Rows from block 8, named by matrix and row number. Rows with one number belong to one channel. Each number is 128 + 32 x the weight over its row's rms, rounded and kept within 0 to 255. All counts start at 0. Numbers have three digits each. After the name is the row's rms in percent of the matrix's.
# convs0: first 3x3 conv (model.blocks.8.convs.0.weight, 96x96x3x3), inputs 42-47, a 3x3 kernel for each
# convs1: second 3x3 conv (model.blocks.8.convs.1.weight, 96x96x3x3, transposed), outputs 42-47, a 3x3 kernel for each
convs0.0 104:135133157173138160140112097146070085160120084121132154101144180101146115146153179095110120079118135150162147144183144120126109126164186081102132101113119117059083
convs0.1 100:123132169128135125109136109129156162125166232134166222163123093171127109138120135127087065098075085108092114106066136116127168094136205162154157132119133086093100
convs0.2 106:125094107115143127126130164092140141075145229105165203130132170099114174100100145150127120095070128122115129093097104115156159094147151178130098169145089160134128
convs0.3 094:150132083113137090084170127166145131079137165057094083126116075120064082076104106123157140155140110167095083093101107110117144092106139195165151154146137173197157
convs0.4 102:143134112142134146114132163145162103128141122159194130107103089137147194170193169144129110162119118178175127129140101138147139173185184100090079130135112130108123
convs0.5 102:128107075182139098136180134108110064143170063132231076135148150121118095098158107156203120131106095110118171159125141171099104114117073150161110106157142102125130
convs0.6 094:096120088116153132137147154176085130124063108124089147127110115148145129151139124153167150167141110117115068148124104179201143149157119135113113150146132161127094
convs0.7 102:145114038089110082112134109082135197111107157113138135130112123090087160122136158138117123152102099125099147139111088094083136159146127134112162118097109169137102
convs0.8 103:096099107096099106132146132162153128055119069074090061151198173162178148113142092130139161100107144084096180164082110147112123107093104088102123109098102128112123
convs0.9 100:116107123127126132147122157090115137134138100122110085136084078173154087189157079127130132146137111128163110114104128157146098135121128140172153123153105086116115
convs0.10 100:136105141124101081098083073156141164096116113118128102104094125140186136149187110158098141105042101114101140102087067101116130148145157093144129083121160136112110
convs0.11 094:137119108124136124102126111087101070066097080071042052044093104068099112101122145087128145119119133099142134125173179127154162137145140134131194133129122156159177
convs0.12 102:144149123136113138116090132100118136112156153146124090110122162095124127134163184159179152097135147123143175103092122131060096118184180067128136110123090110125113
convs0.13 098:153125156125120125130102073154136077083100079099096164144147116171157051139126120139150155115106160165170203128156168153112143086092152097117126143152134105142122
convs0.14 096:074116125140129122181155133133128085094081072122135105117113138155130167128153121083097129099099147127109136146121119127090146124146143083132114097161099106147134
convs0.15 102:169163087214251120157172101126125127089133060171160091152159087196142093141138080125110135157110116158102133094101084057124108115115120136153100078136155100137191
convs0.16 096:092140080122151124123158152099145177086093141109118123100130128089135178083089109105147153142170130138147110192177162115113111183144092145146152140124120125134132
convs0.17 103:141171095175154141107077098056110108094144107101097105133071054110104117118144182000127173128182168172106132131099089147150103147127098157126137114116134126121119
convs0.18 102:123121149105088120111107108093104127102160106111125045129102054128116094137155123100120134108104195133108166151153082190140108130098124137098117115099132114121130
convs0.19 100:108132128113166164117122119128091114143160139148139140133147148161182116113103139127131074178129083119118103087140140112127070125115118132145127134135114128145129
convs0.20 102:181135128162169119136111087130171123153156080108119061126156192077119124105093109109144165075108111105136102147121099116115102114139092138123133101083112120100137
convs0.21 103:121069150083117151126150112130153118109101107112141116160157136167153122165149085117112129065119130104137124123135103144184168185191143134142150150142155112130191
convs0.22 101:075096147096108148138165167163097074178148154111136163084139087135135072140129044142097116133126130133137129083127100074137134157146141135161107098137097120133077
convs0.23 100:119108148088093126092101108134130141132075109136104146132118135155144176110161176133163162114164156112095129093170179173150088138111069119108122120151125074168183
convs0.24 103:131104095185120137178132129081141248100185200094134126128079092160130163114133157099108107090089080090086098136108094179085091155139108146108126113101088162121077
convs0.25 101:155128108131137101144135131149181123096139148085129136148135160142142154145088173145164185108154182101142182087130211118141182152159191130141156115113156099103178
convs0.26 097:098089095105141169126161202117088132073085137030099178249174140184128140106079097130136127163116164126142166147164192142130139196144111153129105132101079129089073
convs0.27 098:131169142106119122123115066138108077140077065178149107131111106155083128247152164076102119088107077121090068099111051100099072106094074117155132133177141074110096
convs0.28 099:068101100125150106152184144169132142216175166176183124116156147157165149121123133158114093159144073147140081101161170068104123081109120124105122117117145124139111
convs0.29 108:085081127105159167127130139227180167197109079231095069133158124139142088071116096158168168149113142139096098085123155117198141168152082110132139109096120086077077
convs0.30 101:198089162105074154118127112139159148100117088117112112170088138126117155111176192137183153104141133097096097129099213162037114110161173147112097133113123114126146
convs0.31 098:174137126148129168127139145106163183115193174136159117149162127119097089103077091145162152094138131094090100116119101137132080121115105077093125074090120099109132
convs0.32 104:112112158097119112131141089158151129138119105122141169150130098104079097149108125182146149128131155140165136121136083157197155166119173109130120089088115075088117
convs0.33 103:156090119123143153115079155079128152110135187110158107087079139123082103153127093101104108043081127095089086102129169112133114136182162098127138102119126092133127
convs0.34 097:150131138107092109089084076088093146066081101144086075161138131090116131089096159143180137150175152101140132086107123113129105081115133132140176092088119148154116
convs0.35 097:193103103150113089114088117136123111114122132121120100133109117121107083148115079165162185157148135137085124139095039112117107100124138137123116147111110152154151
convs0.36 101:121072070143122086120121146193171106154165124073091087113141121076127165071119149159186191143155169090111112059102116090142145139126136110127131091114128066090124
convs0.37 097:100118151122080145140108140208171148180118117156133108171124127179103092161085093133133132191145132133137180123127120107106114142176152216192187166161174154148188
convs0.38 104:120120118149171151121095110188172096104182142166157130195155120142100104153121115086139117130169153151167133091056172081123146209177136157113077131106125136160171
convs0.39 102:116124115123098126129122165104062197133072148143111071214180090176120052211141094140108082103098109176151145197175121116180181165173138134140123125148095126191124
convs0.40 099:139099066137122123138139140160121143099099122187104136137143154140137136127134121148115166114083135124128165200132071212116065220116089093125118132135158176130132
convs0.41 102:110122129125126152172159162097131058106120080096145148091116164128154131118086111140131145100126163096096103083124118151127091135163128119144106122109101083118114
convs0.42 101:123201140100151118104130144102080120162123144181199144178102121127116120130119110134093131111105119083093134176110146153125173069113205170194155156135102120085090
convs0.43 097:130136137139199138133212164160094088112073126141105154103110084113153081121103077151115095151104080135130080131109064158124074164074096132194160133189156117180130
convs0.44 098:116129158088158148104153097170219234097089176103096181096102157142129139178155160131148167101155174099169175164136118144116113164181169102127139096134133064074089
convs0.45 098:115165153062151105121102099139170145090160144149168179097143214104141154153099094124146149124126176073122146093119146128117142192116093075139119101115176141133188
convs0.46 101:085138149099139142107115106100080046169108079170148142184169122202121095163106093145075101101071078135091091166151211190121116162153134105118125091102099107104146
convs0.47 094:128124125111130178064110169144133073132113098110089112109094141103093121134120128141142123082107142102125115174085079149111124149072115120135111111115132105109148
convs0.48 097:153153174152100098138120101139158159125134149126131165131125131087106108099145209093112104117111129128119112097134166130106121058079131130115124086081122079116111
convs0.49 098:119051107135075062137128102148148141151082091148091073145117087123144129113183128161159121160140108163156115148170177132169161129103054187166138152134130124102121
convs0.50 101:201116117149087141106071131140102072112121071084120081088130145136172119146133105192187137081129152072090162167129076100077121092104154090153193130127120142119113
convs0.51 099:094144108137174115095118141150118071142118116128079047128166086124140111146106109111122151111079122126162143160177151176158127161128134091139113164140132132141132
convs0.52 102:115150122105112140113096123194186160143085089119131145133102088130099116134177184120123157097091128111096173137107132132182170121162130129118123096098130104128176
convs0.53 095:149184138108159108106129167131105075125097055071076052132082120095124101175155139160112133131142117140160166071130139099157143085119152094105176101131210144163160
convs0.54 101:122083099172123169138142183126141109121158130132188127142160137103103086103048145125091098154109123171145143156124109098104097082151151116065080135132130154136172
convs0.55 099:147151148157111077133067069160100152145131115170186131164148144113131120106091113157154103111099077108072081147142136177123114182098043116148143136163183143128151
convs0.56 105:149108099186145077097104080144173088185248139094141111106186106087158152095185169149143169114130131132134114061141128041144103115122073109127136156152115136153107
convs0.57 097:124110113140127109150113115182178136172148108177147112117153143118138090149131119096086102084103115169111063108184232152109075141101086147116103124143117122129103
convs0.58 100:114098152068115146106139117164133101142129086119082032117129180140100153168118127135134120083100162126164193108134158103133109101124117121112125100119157098100157
convs0.59 099:119104110146185177097116136107073068105147128118106099116119132128132142104082116142138142143117117138116108143119094113132126121115128127102207123141202081110162
convs0.60 097:115113160124132127121140110095065090104077081150124118151120101150150127139141132074135165060129161066130125155092127107094098150127099149143191132142193147137188
convs0.61 104:145182148143107128126112140122107137078106151119160154159140192134155129110106076133175169107130160069137154134088065127140097112129120129156113148157104134151146
convs0.62 095:169115111132056109109089114160114102107137096139159122158146118118153149093098101105115140103156141137143128123119099102083083110117112153109114132116116133148121
convs0.63 099:110161142103153125128102117083102117086140110076183148128105151110114177124175211172144130136126145135133118133080103138095110121069127108129101140131115129097100
convs0.64 100:094163118132181164127161172151082068232178104182183123159153122144098071130094114140122120108103118086074118144147144142098110147161198131132110128119103113122148
convs0.65 102:160157109148162149107110143121125094149174116140136136125175126142158122096114100120123102082131129104144156082100093127046122195146145105110086174131075154139106
convs0.66 094:128101103148143146161171178116144172101140186100091127134097095094066089112086139152156134120117106075087089125128107140102097143135142135126146154125155099141177
convs0.67 105:112165133082128131126115115196150150114109138128100080153141175102111190085100114160128124167139117147130096169177144151132102124129146121102145126168125104139116
convs0.68 105:092129183106095131133130095185134119118129128145138123163126056147109085134137128111102083126110124129137170143115103108168166116132158176156166122091119121065108
convs0.69 102:152241154167169111114119061068051069135096037117100055145101091144114125119122142108116115106165126102149107120161159132127160158127144109145178150169180133136144
convs0.70 103:102117098097129103150145092053059096112142122131155098007049154071179235109126124134173146161145117118099075092113169157159151134150110132147130110128121121115082
convs0.71 093:112111105162167129207187118111097137201178158199151082109083092115118111114124138138096100115130098122111113114161181099139145108133091127125141107135146149170197
convs0.72 099:115139150116144193118138168085066118115106098106121155088126176126098147114094158181129129144091098124116095124104163086094156130124117186158133143133129124121127
convs0.73 103:116112110121122138121126134090130164045115145093135200145192172148161101153146086125118163127090143143124153137140152137084112111091062116125123093099114092105144
convs0.74 101:098122125153179125144183162135072126080088102155063088134112131129080136123094100119164187125099150104093147088112140165152165140155121122101085155133108126123134
convs0.75 104:187154128166160143113088079157130142184144173164144157141119097131108160147122184127127138123117111125069115182172156157115121126094091119124114081111132106115151
convs0.76 096:122111173145134185149152183113042137093085073135170165148085118083070080086086043167151158158160161152147151115088112135103117140159137133132168175167155173166171
convs0.77 099:104106089135082078171101079082147103101142089089093111103143191095108130107083078106095115117088092152141119124147124154196166130120152090110150124128091153118097
convs0.78 099:077077050122119076143188121115145124108124138101098157143143125096107098116101092127109098086091102099099093077157146110105114209175117137107147153133135137115116
convs0.79 095:110148134138156118133178142086056111114146139066095148096102164106114135113099126155142133127099167080073140093062100126098111114115123110106183118148138121138137
convs0.80 096:126112148112087124139191163120139114093082096069125117079069088095072085146106087142157155088157133090113139129125100153163127128133100135127105174138134131072112
convs0.81 101:099078121141113080139150083155117051164180153090192181119107142138141182152116134135139132122121127118120117180179149129159127193179099128101090113094079129136107
convs0.82 099:085142109163132096153126079085127117113065119083075162090072120127091135123118157162132185129126131096088089127110085160175117045107168172122123193178157177131103
convs0.83 098:152107129147156158105173177066120153114130124120103145075073154101081158116104168114121130103119137116105114143183176124151170122134141174141135147128134155130164
convs0.84 105:112135144086157141101145179070056039106128107106157177180164155102113111131128109125124112129173126186183130081113127157186136132143139132127161131142118092122136
convs0.85 100:170103083123096081195116150054093128085094151198074099122127098108081112147114104161121116129102114105074171130160130129120119182107104106131143132131107131125115
convs0.86 089:120117106126115087120131063172064122123075124114125181181196168154136149120101096100093120119150151151172140108133122179167129192162105116168150142148135160155105
convs0.87 106:080196086118230137127150097093117173086081162099121197176102149168081168134146173169132134125115132138115139212127148133034122179079140139121110117122151128150147
convs0.88 102:150147124150167113116112120107187128091121168127151140114130087154114140152143156114170197044104105086097153115084038168142135137136148120077082138123139079111080
convs0.89 096:112118107120099103123097098098124193106107191128159199161131108174150148159154128115123116142139073182149095215149152146094110189139216114138140133130148190132100
convs0.90 100:146153089143146143093113119188185062091112081078104131111171118121141098150112064053098129105141168136137141134171159163148105187117083109101121127122116163137119
convs0.91 106:107150130129153143094107131191088137183126139154134155208235152177123093106117114203128074091100096066109125129148129133168177069106121170140120140129131136122117
convs0.92 101:160098064134148141125132126117161094103119058165150086093120137130127160131144174155155093168192129098138135103116074156160175121155094126107132126125160114131160
convs0.93 095:088113117137150112198200132092134087115166139113145151052061047081079085107104115159136162128134146136160104096121100113151130078125108148115079158165138100110137
convs0.94 100:147128099099120134103140142163171119110148108104129144126143103151144119114073087142174154153131127141117095180128099185127128117080101066087118080117104101114115
convs0.95 103:106136099132139136094123157187146061208192156124157170104111083161113061173172101140150083124186169102174191180186178105065102164114123131127140155153140155175143
convs1.0 105:135158117115145114129144118156141148154191158142134161125081133093119177153195167132135141169087182057085060166148153117147170119131161120091145137133155136140105
convs1.1 106:136088131138111154144100099144149158139130137148145140109142149134126166109080153179220145147114123129112121182118116140097138093124135094108121185186185158152146
convs1.2 108:123083092127108110181136120106141155139186167135130160114137158169143127161130112114202114139165096139148111178111102151104131121086103115109084108096081128122074
convs1.3 098:173149136172184158150117113100095129123116143129138140044072123078099156091067095112102130141133154135139134222191118188152153129115146085105099094068114118133121
convs1.4 110:090155134106088120156118114135112131134143132157136157098097136133172123167198146147101122096117129129130124170152063093130148072089163181157080136117114128111146
convs1.5 103:125126196064145112130132113114139129129146175117119198146169152132205239065144157110105112146098135142146103141085125136173160139144166148138197100138187107109134
convs1.6 100:154083116157085120198148101127115107127121075124109091124107096150121141128108100159139157140146162125135149111140171103131196088143110062104070143150140143185163
convs1.7 096:134104087122114093107137124169095105133050155150151152116124111105137168085141108152141202108152178092102121106119117116159159119107149135158124142127075111134083
convs1.8 098:101148176134108172096098106088125141103162144080137077116125147135111146140141120149110110153116097115095122125155130138073078074054120149141119154102131200204140
convs1.9 100:081111180148171162101129091143147166131133135111129165121140113125122101108086069159227182140153162114079068105171100154167099110081060121158189130127102179138147
convs1.10 104:117161144138196151133202194146183166141108085111131126153111080120099102137087069094097067097144120135146102188155183118073151136113159112104114094068079138079111
convs1.11 102:100095157094104122124126134105080101038017057093045067047074113081067053064070070122131134122151165083092122145110070163140092189167144180197152140159118156158145
convs1.12 092:105128112142125143174133084104132075105090104100122140149087098173144127115103068151133146154104090146057104170100096207147139136115118141165142174138178147085161
convs1.13 080:123187162129164160062103091167133144173138147127124106075114109111123118153147123171155119128149137149126123180132122148110101151063107189154157170131190097087069
convs1.14 087:102124188074124125124115108119079152136140159141152191110127152107154161058204177133142204142106137124058142163149109165170120118127114118155149119159156099190131
convs1.15 099:167215148131139111125167096098104148125095102158112108109103108073072131100141174152164155168172148152170152151141095122093106082088108127132128129087074108147117
convs1.16 087:105103189140164185155159174177142153194131162190165142103051101113093145134138181185173169179123132148150087143128014147196121090115118132125140108082091191131111
convs1.17 102:147115052196097136161138102127147134126169127132112125115076114110086103092094138128112137115173235133148107136181140083166190126152132058097110097132114088067081
convs1.18 099:130127089095136095175168144160156123125146123112157107139141103107111064109161164134139122136152114137144197111111066145120097102148149119127122111117146116139161
convs1.19 104:090194149109159144139196134172143174139139159094142157130132101138132152126143086149139142097168115111142108153206138176185162143068091139151165141156137193135165
convs1.20 102:146148122162154103201136078116104163134136216130147164114078149146184192145143115120155178124153130115134121133156081105191146099177121090092130191133156115144113
convs1.21 104:166174166126101146101073121105124130112132130124141140148099154095095186095140196168162142109183105113156098131092074129104115089106145201117079121079035150115128
convs1.22 094:143134125108101132088121160160152102137164095106179134132143143133140205135153166128181200110163169126154152165154146151168093099158132156104098158147087145113082
convs1.23 105:126105095113098115125117169153140090151169143142162149151090094152127097154116107101147168090174125096101104194160109114076113031072099162171129093154126083120114
convs1.24 110:075152176129165183157174147050093140136138133103141139112129100159164078136164105165164111104140107064106109094093112122129123089136130177146125226171179161123149
convs1.25 106:138165137158177182091098110129151110125130108164166123125080087131094105184109110151156117118127097145127102116123106177105102151106063150113179085104115098111134
convs1.26 102:181159137176128148136113155166204166151172145139138128058147199113180189088135177155120200123129169104154167164133107169124115098110116127140110183138117155158156
convs1.27 079:115121150151131154137154152090086071059036075095085104145118185073052117099138180142165116155187091159180123108089099115127081190213151126141123066115101064126090
convs1.28 106:091126072055054041108098100103148093124111133114137114074065127082104129156156140139223130132178170119123115115174166109151130104098125093111110182154125111133133
convs1.29 114:115170124132158149102117123078136129096149132080088123095136142117127146077107112115082072084096091118096142064109149138185137178149101108159100170139050160124121
convs1.30 111:129182178130179183103205124136082141147089137153074150171106089143148176101098136114121113121138143123168085164134158106156167119090161120124055111092088146115141
convs1.31 086:128110083133160124136110096126105079146171112112099076089140145134145163149126152105150127085116107132129115098125152144153138134139142089089101046093103046097118
convs1.32 104:141116126195142088192144193112149078150123089129093090163113103140092101167168118101124124096069127110134199145124112121116125121131167187215106161200141150134102
convs1.33 097:172116103101127130183122087160175118135136079134151153140045051145038111137125130063137121177157171143110123153098153158140148159139096148167156109139148095169161
convs1.34 092:102128170154119120149192120094050115074088077097088136111109074173169135124126143133156127135135137119129082148139109162114102099062108064111131103076082101141117
convs1.35 107:122130117120129131078105102175170161174139121163115112083134138070115109111096102152204212093138164069090118166122102186120076073069059079127102182175111154187150
convs1.36 108:145106072143187137109150123163105093147059072177127131186106049109074085125073084108128127098103105106143100160150125112147147087084093089111140081140198113116226
convs1.37 090:115110107098107096095095099078104126106165148118153178173102113142105076109092089077103104134087106121111092117071108105117127100164154118031115167133156158121153
convs1.38 098:140083067118137177141205164112136095148147091177162086086117152087099099084123157082159177079125172113184085093163145069073134087105148099102097091071096145119144
convs1.39 093:181143145169163163168180147109100122099127180120167183109101160111106130074108137104064050177127050143110085097055090088104094130156116079165131063153137098153142
convs1.40 116:133079155144089139156108102186185140189161117131107085116123131135157168109147142135196193118172231071150211158171126172171130143128085136112107148127125132153150
convs1.41 114:176195120115142098185176074148123146171195177233184178129185116144143126081107101082118151124090152080120118086144123114175128131151112148150101131087108087119137
convs1.42 096:093127188165173222117089114119133156155163163177108183102142136073090127119158148117083057129091092126101162128105145168152170145126129089101134111158149059084151
convs1.43 078:129105204139111182176122156082096138058096150113119146093088112077112139101171174163163181179170160150119097146150112189150059161141085091125098126106081138129062
convs1.44 085:125111085101120098081095084122113139116130142173174140103077115096107151120118129099119133101086073111156134121111079090107083091110136157118160114102119108108145
convs1.45 088:141093166148159147152133147097108127088103121103124080125100097102158129066181188103083073146121128102120164101066110161121138108106152165136166147125118174131149
convs1.46 105:154133098183071055145136099088106105105127107112133143139125129095119108114137091116129164116143130159151139104098185083112145133136101180188193103153128100143112
convs1.47 092:151094067112102155113115134100090136043034100055088184089056151147105124175077088078069128131117130131104128177132114164140124084086124132131151104133159137160168
convs1.48 093:146175112122131145142105089113129116102112133108093090111080078154135121157083161139096123137092115172126115148108082122089039150161124142156151152136138101112127
convs1.49 100:109125097098081084091095138131152125145093086127127098086080116138139182128069105115147132119139150096045110114117101122089097135110144128092071151067098161165184
convs1.50 104:063076135112126145098126090130042120121078082143053112128110152062116179095123105191137137115070100181161127136181107127134118124181189122118076132130111117108095
convs1.51 105:138094130133081120130124078127173142122119129162176123097152158119097112119071075138090061140101123150122074145138158144144218135085100088108104095111154106127100
convs1.52 101:137130114150133097109107075091135117098128087096087046113122088131135128115136057159144151147150127176118066152142168152176156188180093149176239093116146146119162
convs1.53 084:142117130156129203094137209100070119102128150076137129152163180055115117089139121115118135117084130116105113139114136144114093145125132123067086135140164160121152
convs1.54 090:157169118179134105142127111106117182120111131133143177136108135163195095197165078098144143167154161177147146086166078112137125108151151087134102142142131114117142
convs1.55 119:119148153129139131120162163136117087192155092109170103125135123123106146127103155022092150089152177094171143180153140150110073104088133108119158059097181108140129
convs1.56 109:108171106095080119132048131167131163156149141184122105143066119109069144154119152128126148131126121160140128109047140117154122152151123145132191165167179184163168
convs1.57 101:167155164167174161147144095127111157117116106089113154084135135100153160110139165171129122170124120179164152050130188064124167180173140129171149115195135124173102
convs1.58 095:175119108139082109146111116159147135092078103104104103102162155093130132093153139119127155129157128122145153143145142173147147171140109103094146106105110086084136
convs1.59 092:167158103162171129118127091138126139084128132120143145131096135140089155115116175132125105146138126130140102158119089185175105122110119054078112100092129170110125
convs1.60 107:120147217129126140113114089110184149168218197134171163141089054132130092150130110120088130127131182081080136112147104150146105184143084081071145090100159138139174
convs1.61 116:097143163098104131158112119151161184119105135131106150149107070102105119129155104141149105146138110175151133120160180100116142092134140127126135133152166108131112
convs1.62 077:112137111121115150185139136122092088127101082146157098102065130076098116172138119105126137133089108136124146127139079191118050133084088158122177177136181140100085
convs1.63 097:169165110124131097132129111125103131151119110104138142138187113151180157111126129131134143128151168124145155168065042104099128128186143170135122188136135146118100
convs1.64 111:151150138169139129196165096145173174056128176109147130117146118094155154089162144161194139153150124149135158111076119123129173075094102105131133158145159157144157
convs1.65 094:168147177117135166132127175160126110162134176145114146136135070123159097102126120108063100135115129160134205159136143106142142100148142077112093101138123127136087
convs1.66 087:088082108152146117134129097150111049188104083185137095148127140128139149105108080120110109141145136175170120147122116134085105102126109117138107146139147138151120
convs1.67 109:115095101097104084139141162096097130121088150136128129128082132116104154170139147151119096101087074185152103136141157101146155131119158117143135048125091132101160
convs1.68 112:125121117188128122160128124154151139133123149129137100119076121100109099102123195110122151073131109146120147184149127166126156138150168113184144076134162115112120
convs1.69 110:135120100176141151127073124154191144107100191126126176186167133128137110118094122100084132113123107131088109153123088167156093132083121104096131119114129129109107
convs1.70 091:168126139115141102151129162114109119167107130149087155136167188148156159168128137125091131177140126160123143128119125159157167132157165147165212172183180195156149
convs1.71 085:079087164092140119088112083201148127177095137144112140102114154126096170156119190158129116178163131140145114139123126176138099147126065145091137156158188104116177
convs1.72 103:151123209102159209137155195137149130147108069167102053145093098124062114107109091098140119091110106139144129146128123165132129157143166097106127096108084097114092
convs1.73 103:127231106101151076078126083133132062184168121159129137151096093125123144123090108088101140089086138122115159174128124217128104163087102134114182111089176112102175
convs1.74 095:084128055103125120094118070099072108145107130060092155101117129129128129139161198055107117143136150088108121119182168138145138151178157104123101177135128130118117
convs1.75 111:111098176078157183098100171154221204094171147099138120175160182139140133139085072067080087105131121089129163129100151118134166152114098147130070152187091189214112
convs1.76 085:134170150105151123120103099126143151115119107082111092167086085124054170097111150095102091157090074171101103141144121111096123097110169129115107151150178164136147
convs1.77 100:156170188142154213120098119173097101135138089163127151104144137157127145168104127162212177128166186101092115139120135128087141144092123099117165100139173109128107
convs1.78 124:127158132127165119086145110134128183137150164158172178104140105095141102112094127124141138064103166064110166062101144138147153174121124145175148097132184123138161
convs1.79 099:134172097121168110120145092161101107169112125128124117147116102113099087103127110180141160062031092117077148113154072153129075111127093068069107120132134126080127
convs1.80 092:171141174090104121119143116105085132070043142107042157108088151112113167132168239164157145125092147132100104073135118132169099143156153172120100132127112144126137
convs1.81 103:108128183120107188129123148145092146116108129194151142160081105161126096136116125110184213106193154098153189071102084084120078110138085138148094197126136155158069
convs1.82 085:117087103125109123093101103164116110106058086142102148123087113121107134131103122140134099133151134117151098143139103170143163111091145096103115132170189144136122
convs1.83 093:150143122144091094139115110118149126063082106095094121065069100135141127133119118117108158132100108130083124098152094078092087148139143094116205100117173132143189
convs1.84 096:163150159103104072164160115108155183119162140117150155157107066161150096138167062113133140115106132092106088179176170140121159150145113118110130114094081121115088
convs1.85 105:145111134128102141127100128135115119122105149133066107136108125109135134080069181140086127100106105163109120132168092137182119191176145138163141172133123197143130
convs1.86 082:131102086162151079126088056153179176147166146158166117120125129121100136149078106121172208111118117092129103086098142123107116168107107141107152129110130150113117
convs1.87 103:139129140107084080139088154169144126150106159181118099122084119132118194069102159120107149082099064145096135195207223183150197177105155093103144091103122115118114
convs1.88 118:161135147171161101090121118088102051127147168101161068137117111143110137087126164144178084104111103113113126164119130128155160132149121119136079138172216119110171
convs1.89 095:127138145155166126137157123166135096163165112110154123139079115105066131131109137128139116149130110164145146161120100101166174041080136169159192146182198080144174
convs1.90 098:076083151136119141139130177151091109119133173119135142145163145133144184121156113128088116108075096057094131111092082129066028145097051147166136145097096110103059
convs1.91 113:136089075127059121095112065108107127094145184084177176090103077094127074130092089084137152098161178121113094135125107161194128129119101116115129137099081101076090
convs1.92 109:165142142133156156121154177191142128117110108164148133103157196092096119123089102129193195113156153064097118173214149121190120107153084135179144127110144117093132
convs1.93 092:153137149102107146109084126155121137099092102091076133088092123112095164085150171116108112098125095106127131108110119135136129157146156125162161126153158138114103
convs1.94 097:110138094142134095129148099168188136116144148113131121131106166130135148088151155145115154129181194142103157105173173059138176118121134139159124140132106164140134
convs1.95 102:157179191130150169144152201097149162093117141098130088153114112117113112167139109152143097147143127189179157100101119173158077142127046088110113091114131089127104