From a checkpoint of a small multi-label image tagger: 13500 steps.
Rows from block 6 of a small multi-label image tagger, named by matrix and row number. Rows with one number belong to one channel. Each number is 500 + 40 x the weight over its row's rms, rounded and kept within 0 to 999. All counts start at 0. Numbers have three digits each.
Before each channel's rows are labels from the 100 images, of 14848, where the channel reaches its highest value: "top examples" is what is common among them. Only what is clearly more common there than usual is listed. The data: photos of arthropod specimens (BIOSCAN-5M).
# convs0: first 3x3 conv (model.blocks.6.convs.0.weight, 96x96x3x3, each kernel summed), inputs 48-95
# convs1: second 3x3 conv (model.blocks.6.convs.1.weight, 96x96x3x3, transposed, each kernel summed), outputs 48-95

top examples: order Coleoptera
convs0.34:506584460537478479551454471527530484497518560473484541492452432516480448521412473518452452553495474479493418470450476511455558559451444453488529
convs1.34:492444532516484541494507469503441490529515472485495422440504517432451520456526428508462532514524503508490438454455465504499539463530521464514508

top examples: order Hymenoptera
convs0.1:424511563545542509500474510475484543455552468532499469525515467515478452520414488479507474436471446440483441471580523498537486564455523520493504
convs1.1:462481531479439515419430509567485428461512497528541519491472477483439459467452491519467580488543493474484455446475463496529489416528542444503509

top examples: order Coleoptera
convs0.27:490459505489501469517438490446453499524465539520450525537508564439540509535466472445523485539560476545515450388424486470515516522498475535447522
convs1.27:607520518415506522503556467462518498515498437523488502550497420518436523498456518490514478476519568524502585558526524431441433490476541543523472

top examples: order Hymenoptera
convs0.83:446448518517473488522448452508589483536521541480407452523545592523541441520539495451504434533490392515471496406542459568499507582454524547530497
convs1.83:498506470510507497487418521532470469520526433515487481516540496551453495553524554573501485540528527513481526569544476415569491454541484528520472

top examples: order Hymenoptera
convs0.44:520463558540484572553473522583555495545465472486449492490468511517493444505511560508472446442422496491435484485453458523458524500518486456618515
convs1.44:513559504466516488490472524542490426467527584471508532493534485511557516507505458512522484507483524485582505465508496490554416551429596570418504

top examples: order Hymenoptera
convs0.12:496528401503444539546465482472518494499474512508489467446526523463478507500458504502473463519490431483547479445480509492542532455502466526470467
convs1.12:454493527559490481478585485574532452490487549452461545475493470506517548475546477477473549529534557527444483518481487461493547464575473437573536

top examples: order Coleoptera
convs0.15:516470567486475508493502465436427520465435500564546477467501585547582532485481512450523449433464473475524544555565556466470503518477456454471483
convs1.15:483561470553557453557534399453552540457553532440492515523494497502439518566481516521506511494523571531457480533507516484494542491460506439439456

top examples: order Coleoptera
convs0.84:486473502537560470425551504597445451519521489496538471489536531477444529492534497496463449468526439503461549471509439488548440555470494505485507
convs1.84:496487486521492556535506548479520512451493523500556493474447522412478495508518499468469546525568520553516419540459477486431574474460485436463483

top examples: order Coleoptera
convs0.54:524482493517505392544545530554423550495498426499531454509416574497470462466512503472472499541467527481533488510548501510554472551520431472588526
convs1.54:508451432538473498504516572527517420544536500490536596498497446511486473475475519473477494478410510470447500473495483475453509456483527419484473

top examples: order Hymenoptera
convs0.36:496531503496483541616441496506503556552423457513493503547495516536462490557573466515557480519518519476514517437561549501444485489588465545496492
convs1.36:538497464510495524444578477563505441495469544436543513472527474478528463497485512539528507508488507477470490508496480499493414490487604517485475

top examples: order Hymenoptera
convs0.3:509443503497455526501501451516492550577500509582483521421564531464506461487499614493503525518567494472509462518524537470465444485453476530491499
convs1.3:438507499443516485505421546536466535467482520439529488441433528510412485509513491534542448541500442500533443492496474475548549482506547416528524

top examples: order Diptera
convs0.90:499451498494475499454556610469441479483523477512542446518456476428493448551429490460550501541542464491471481517596488510467538506483508494446467
convs1.90:620451470488469503502573514525491494524501508438523537468521512464479536514564481527470499414538498511498503426442526464551543425456584480491434

top examples: order Hymenoptera
convs0.60:461488493480554586489491471498454506488534524516497437471455577520506539564544518514422489492472426458492476547476424419485478486486512450450538
convs1.60:466478495526504537492374505515560443507505487495479480534441482488468427476486476531548535486493540466457522491535434496541440511487493530498478

top examples: order Hymenoptera
convs0.72:509531452501445511481539488486504536419445509508478486475500481509553478504506527545493477537500480451560458519486522433480569613475539493478471
convs1.72:535491487527505426519495535489508526551508451486489524421516549549550508494463445473490509486538441546514572593537443517502420478457528461555459

top examples: order Hymenoptera
convs0.51:465512457471502531483428473435554465470518531432463500449471512540596540483486456498552549517473490507532458430493420536456412524564527409503505
convs1.51:455444522484417503464467480496488506477481516512455483519453449469451543476444476542441517505485514478468549476545517490580457559569504455547472

top examples: order Coleoptera
convs0.14:485464545488452449468516524561563477552495428539505484461443471487548486467530568429527505439425499479573493498536494493418470445499519522550515
convs1.14:498491468475468503519521460520483491446445447467439497507472502445479485482495448494419506509497470526521502465495511476509500500532528487477482

top examples: order Hymenoptera
convs0.20:463533476512493499549513452496543524584501523502549519460498531470509544476534468434511482528521535535505503461461538502429501462467519542529506
convs1.20:555497520463486456496564504482473449481466479486476471478469478559413497505519429507504543488573513516568537534467466516449498504510584444504484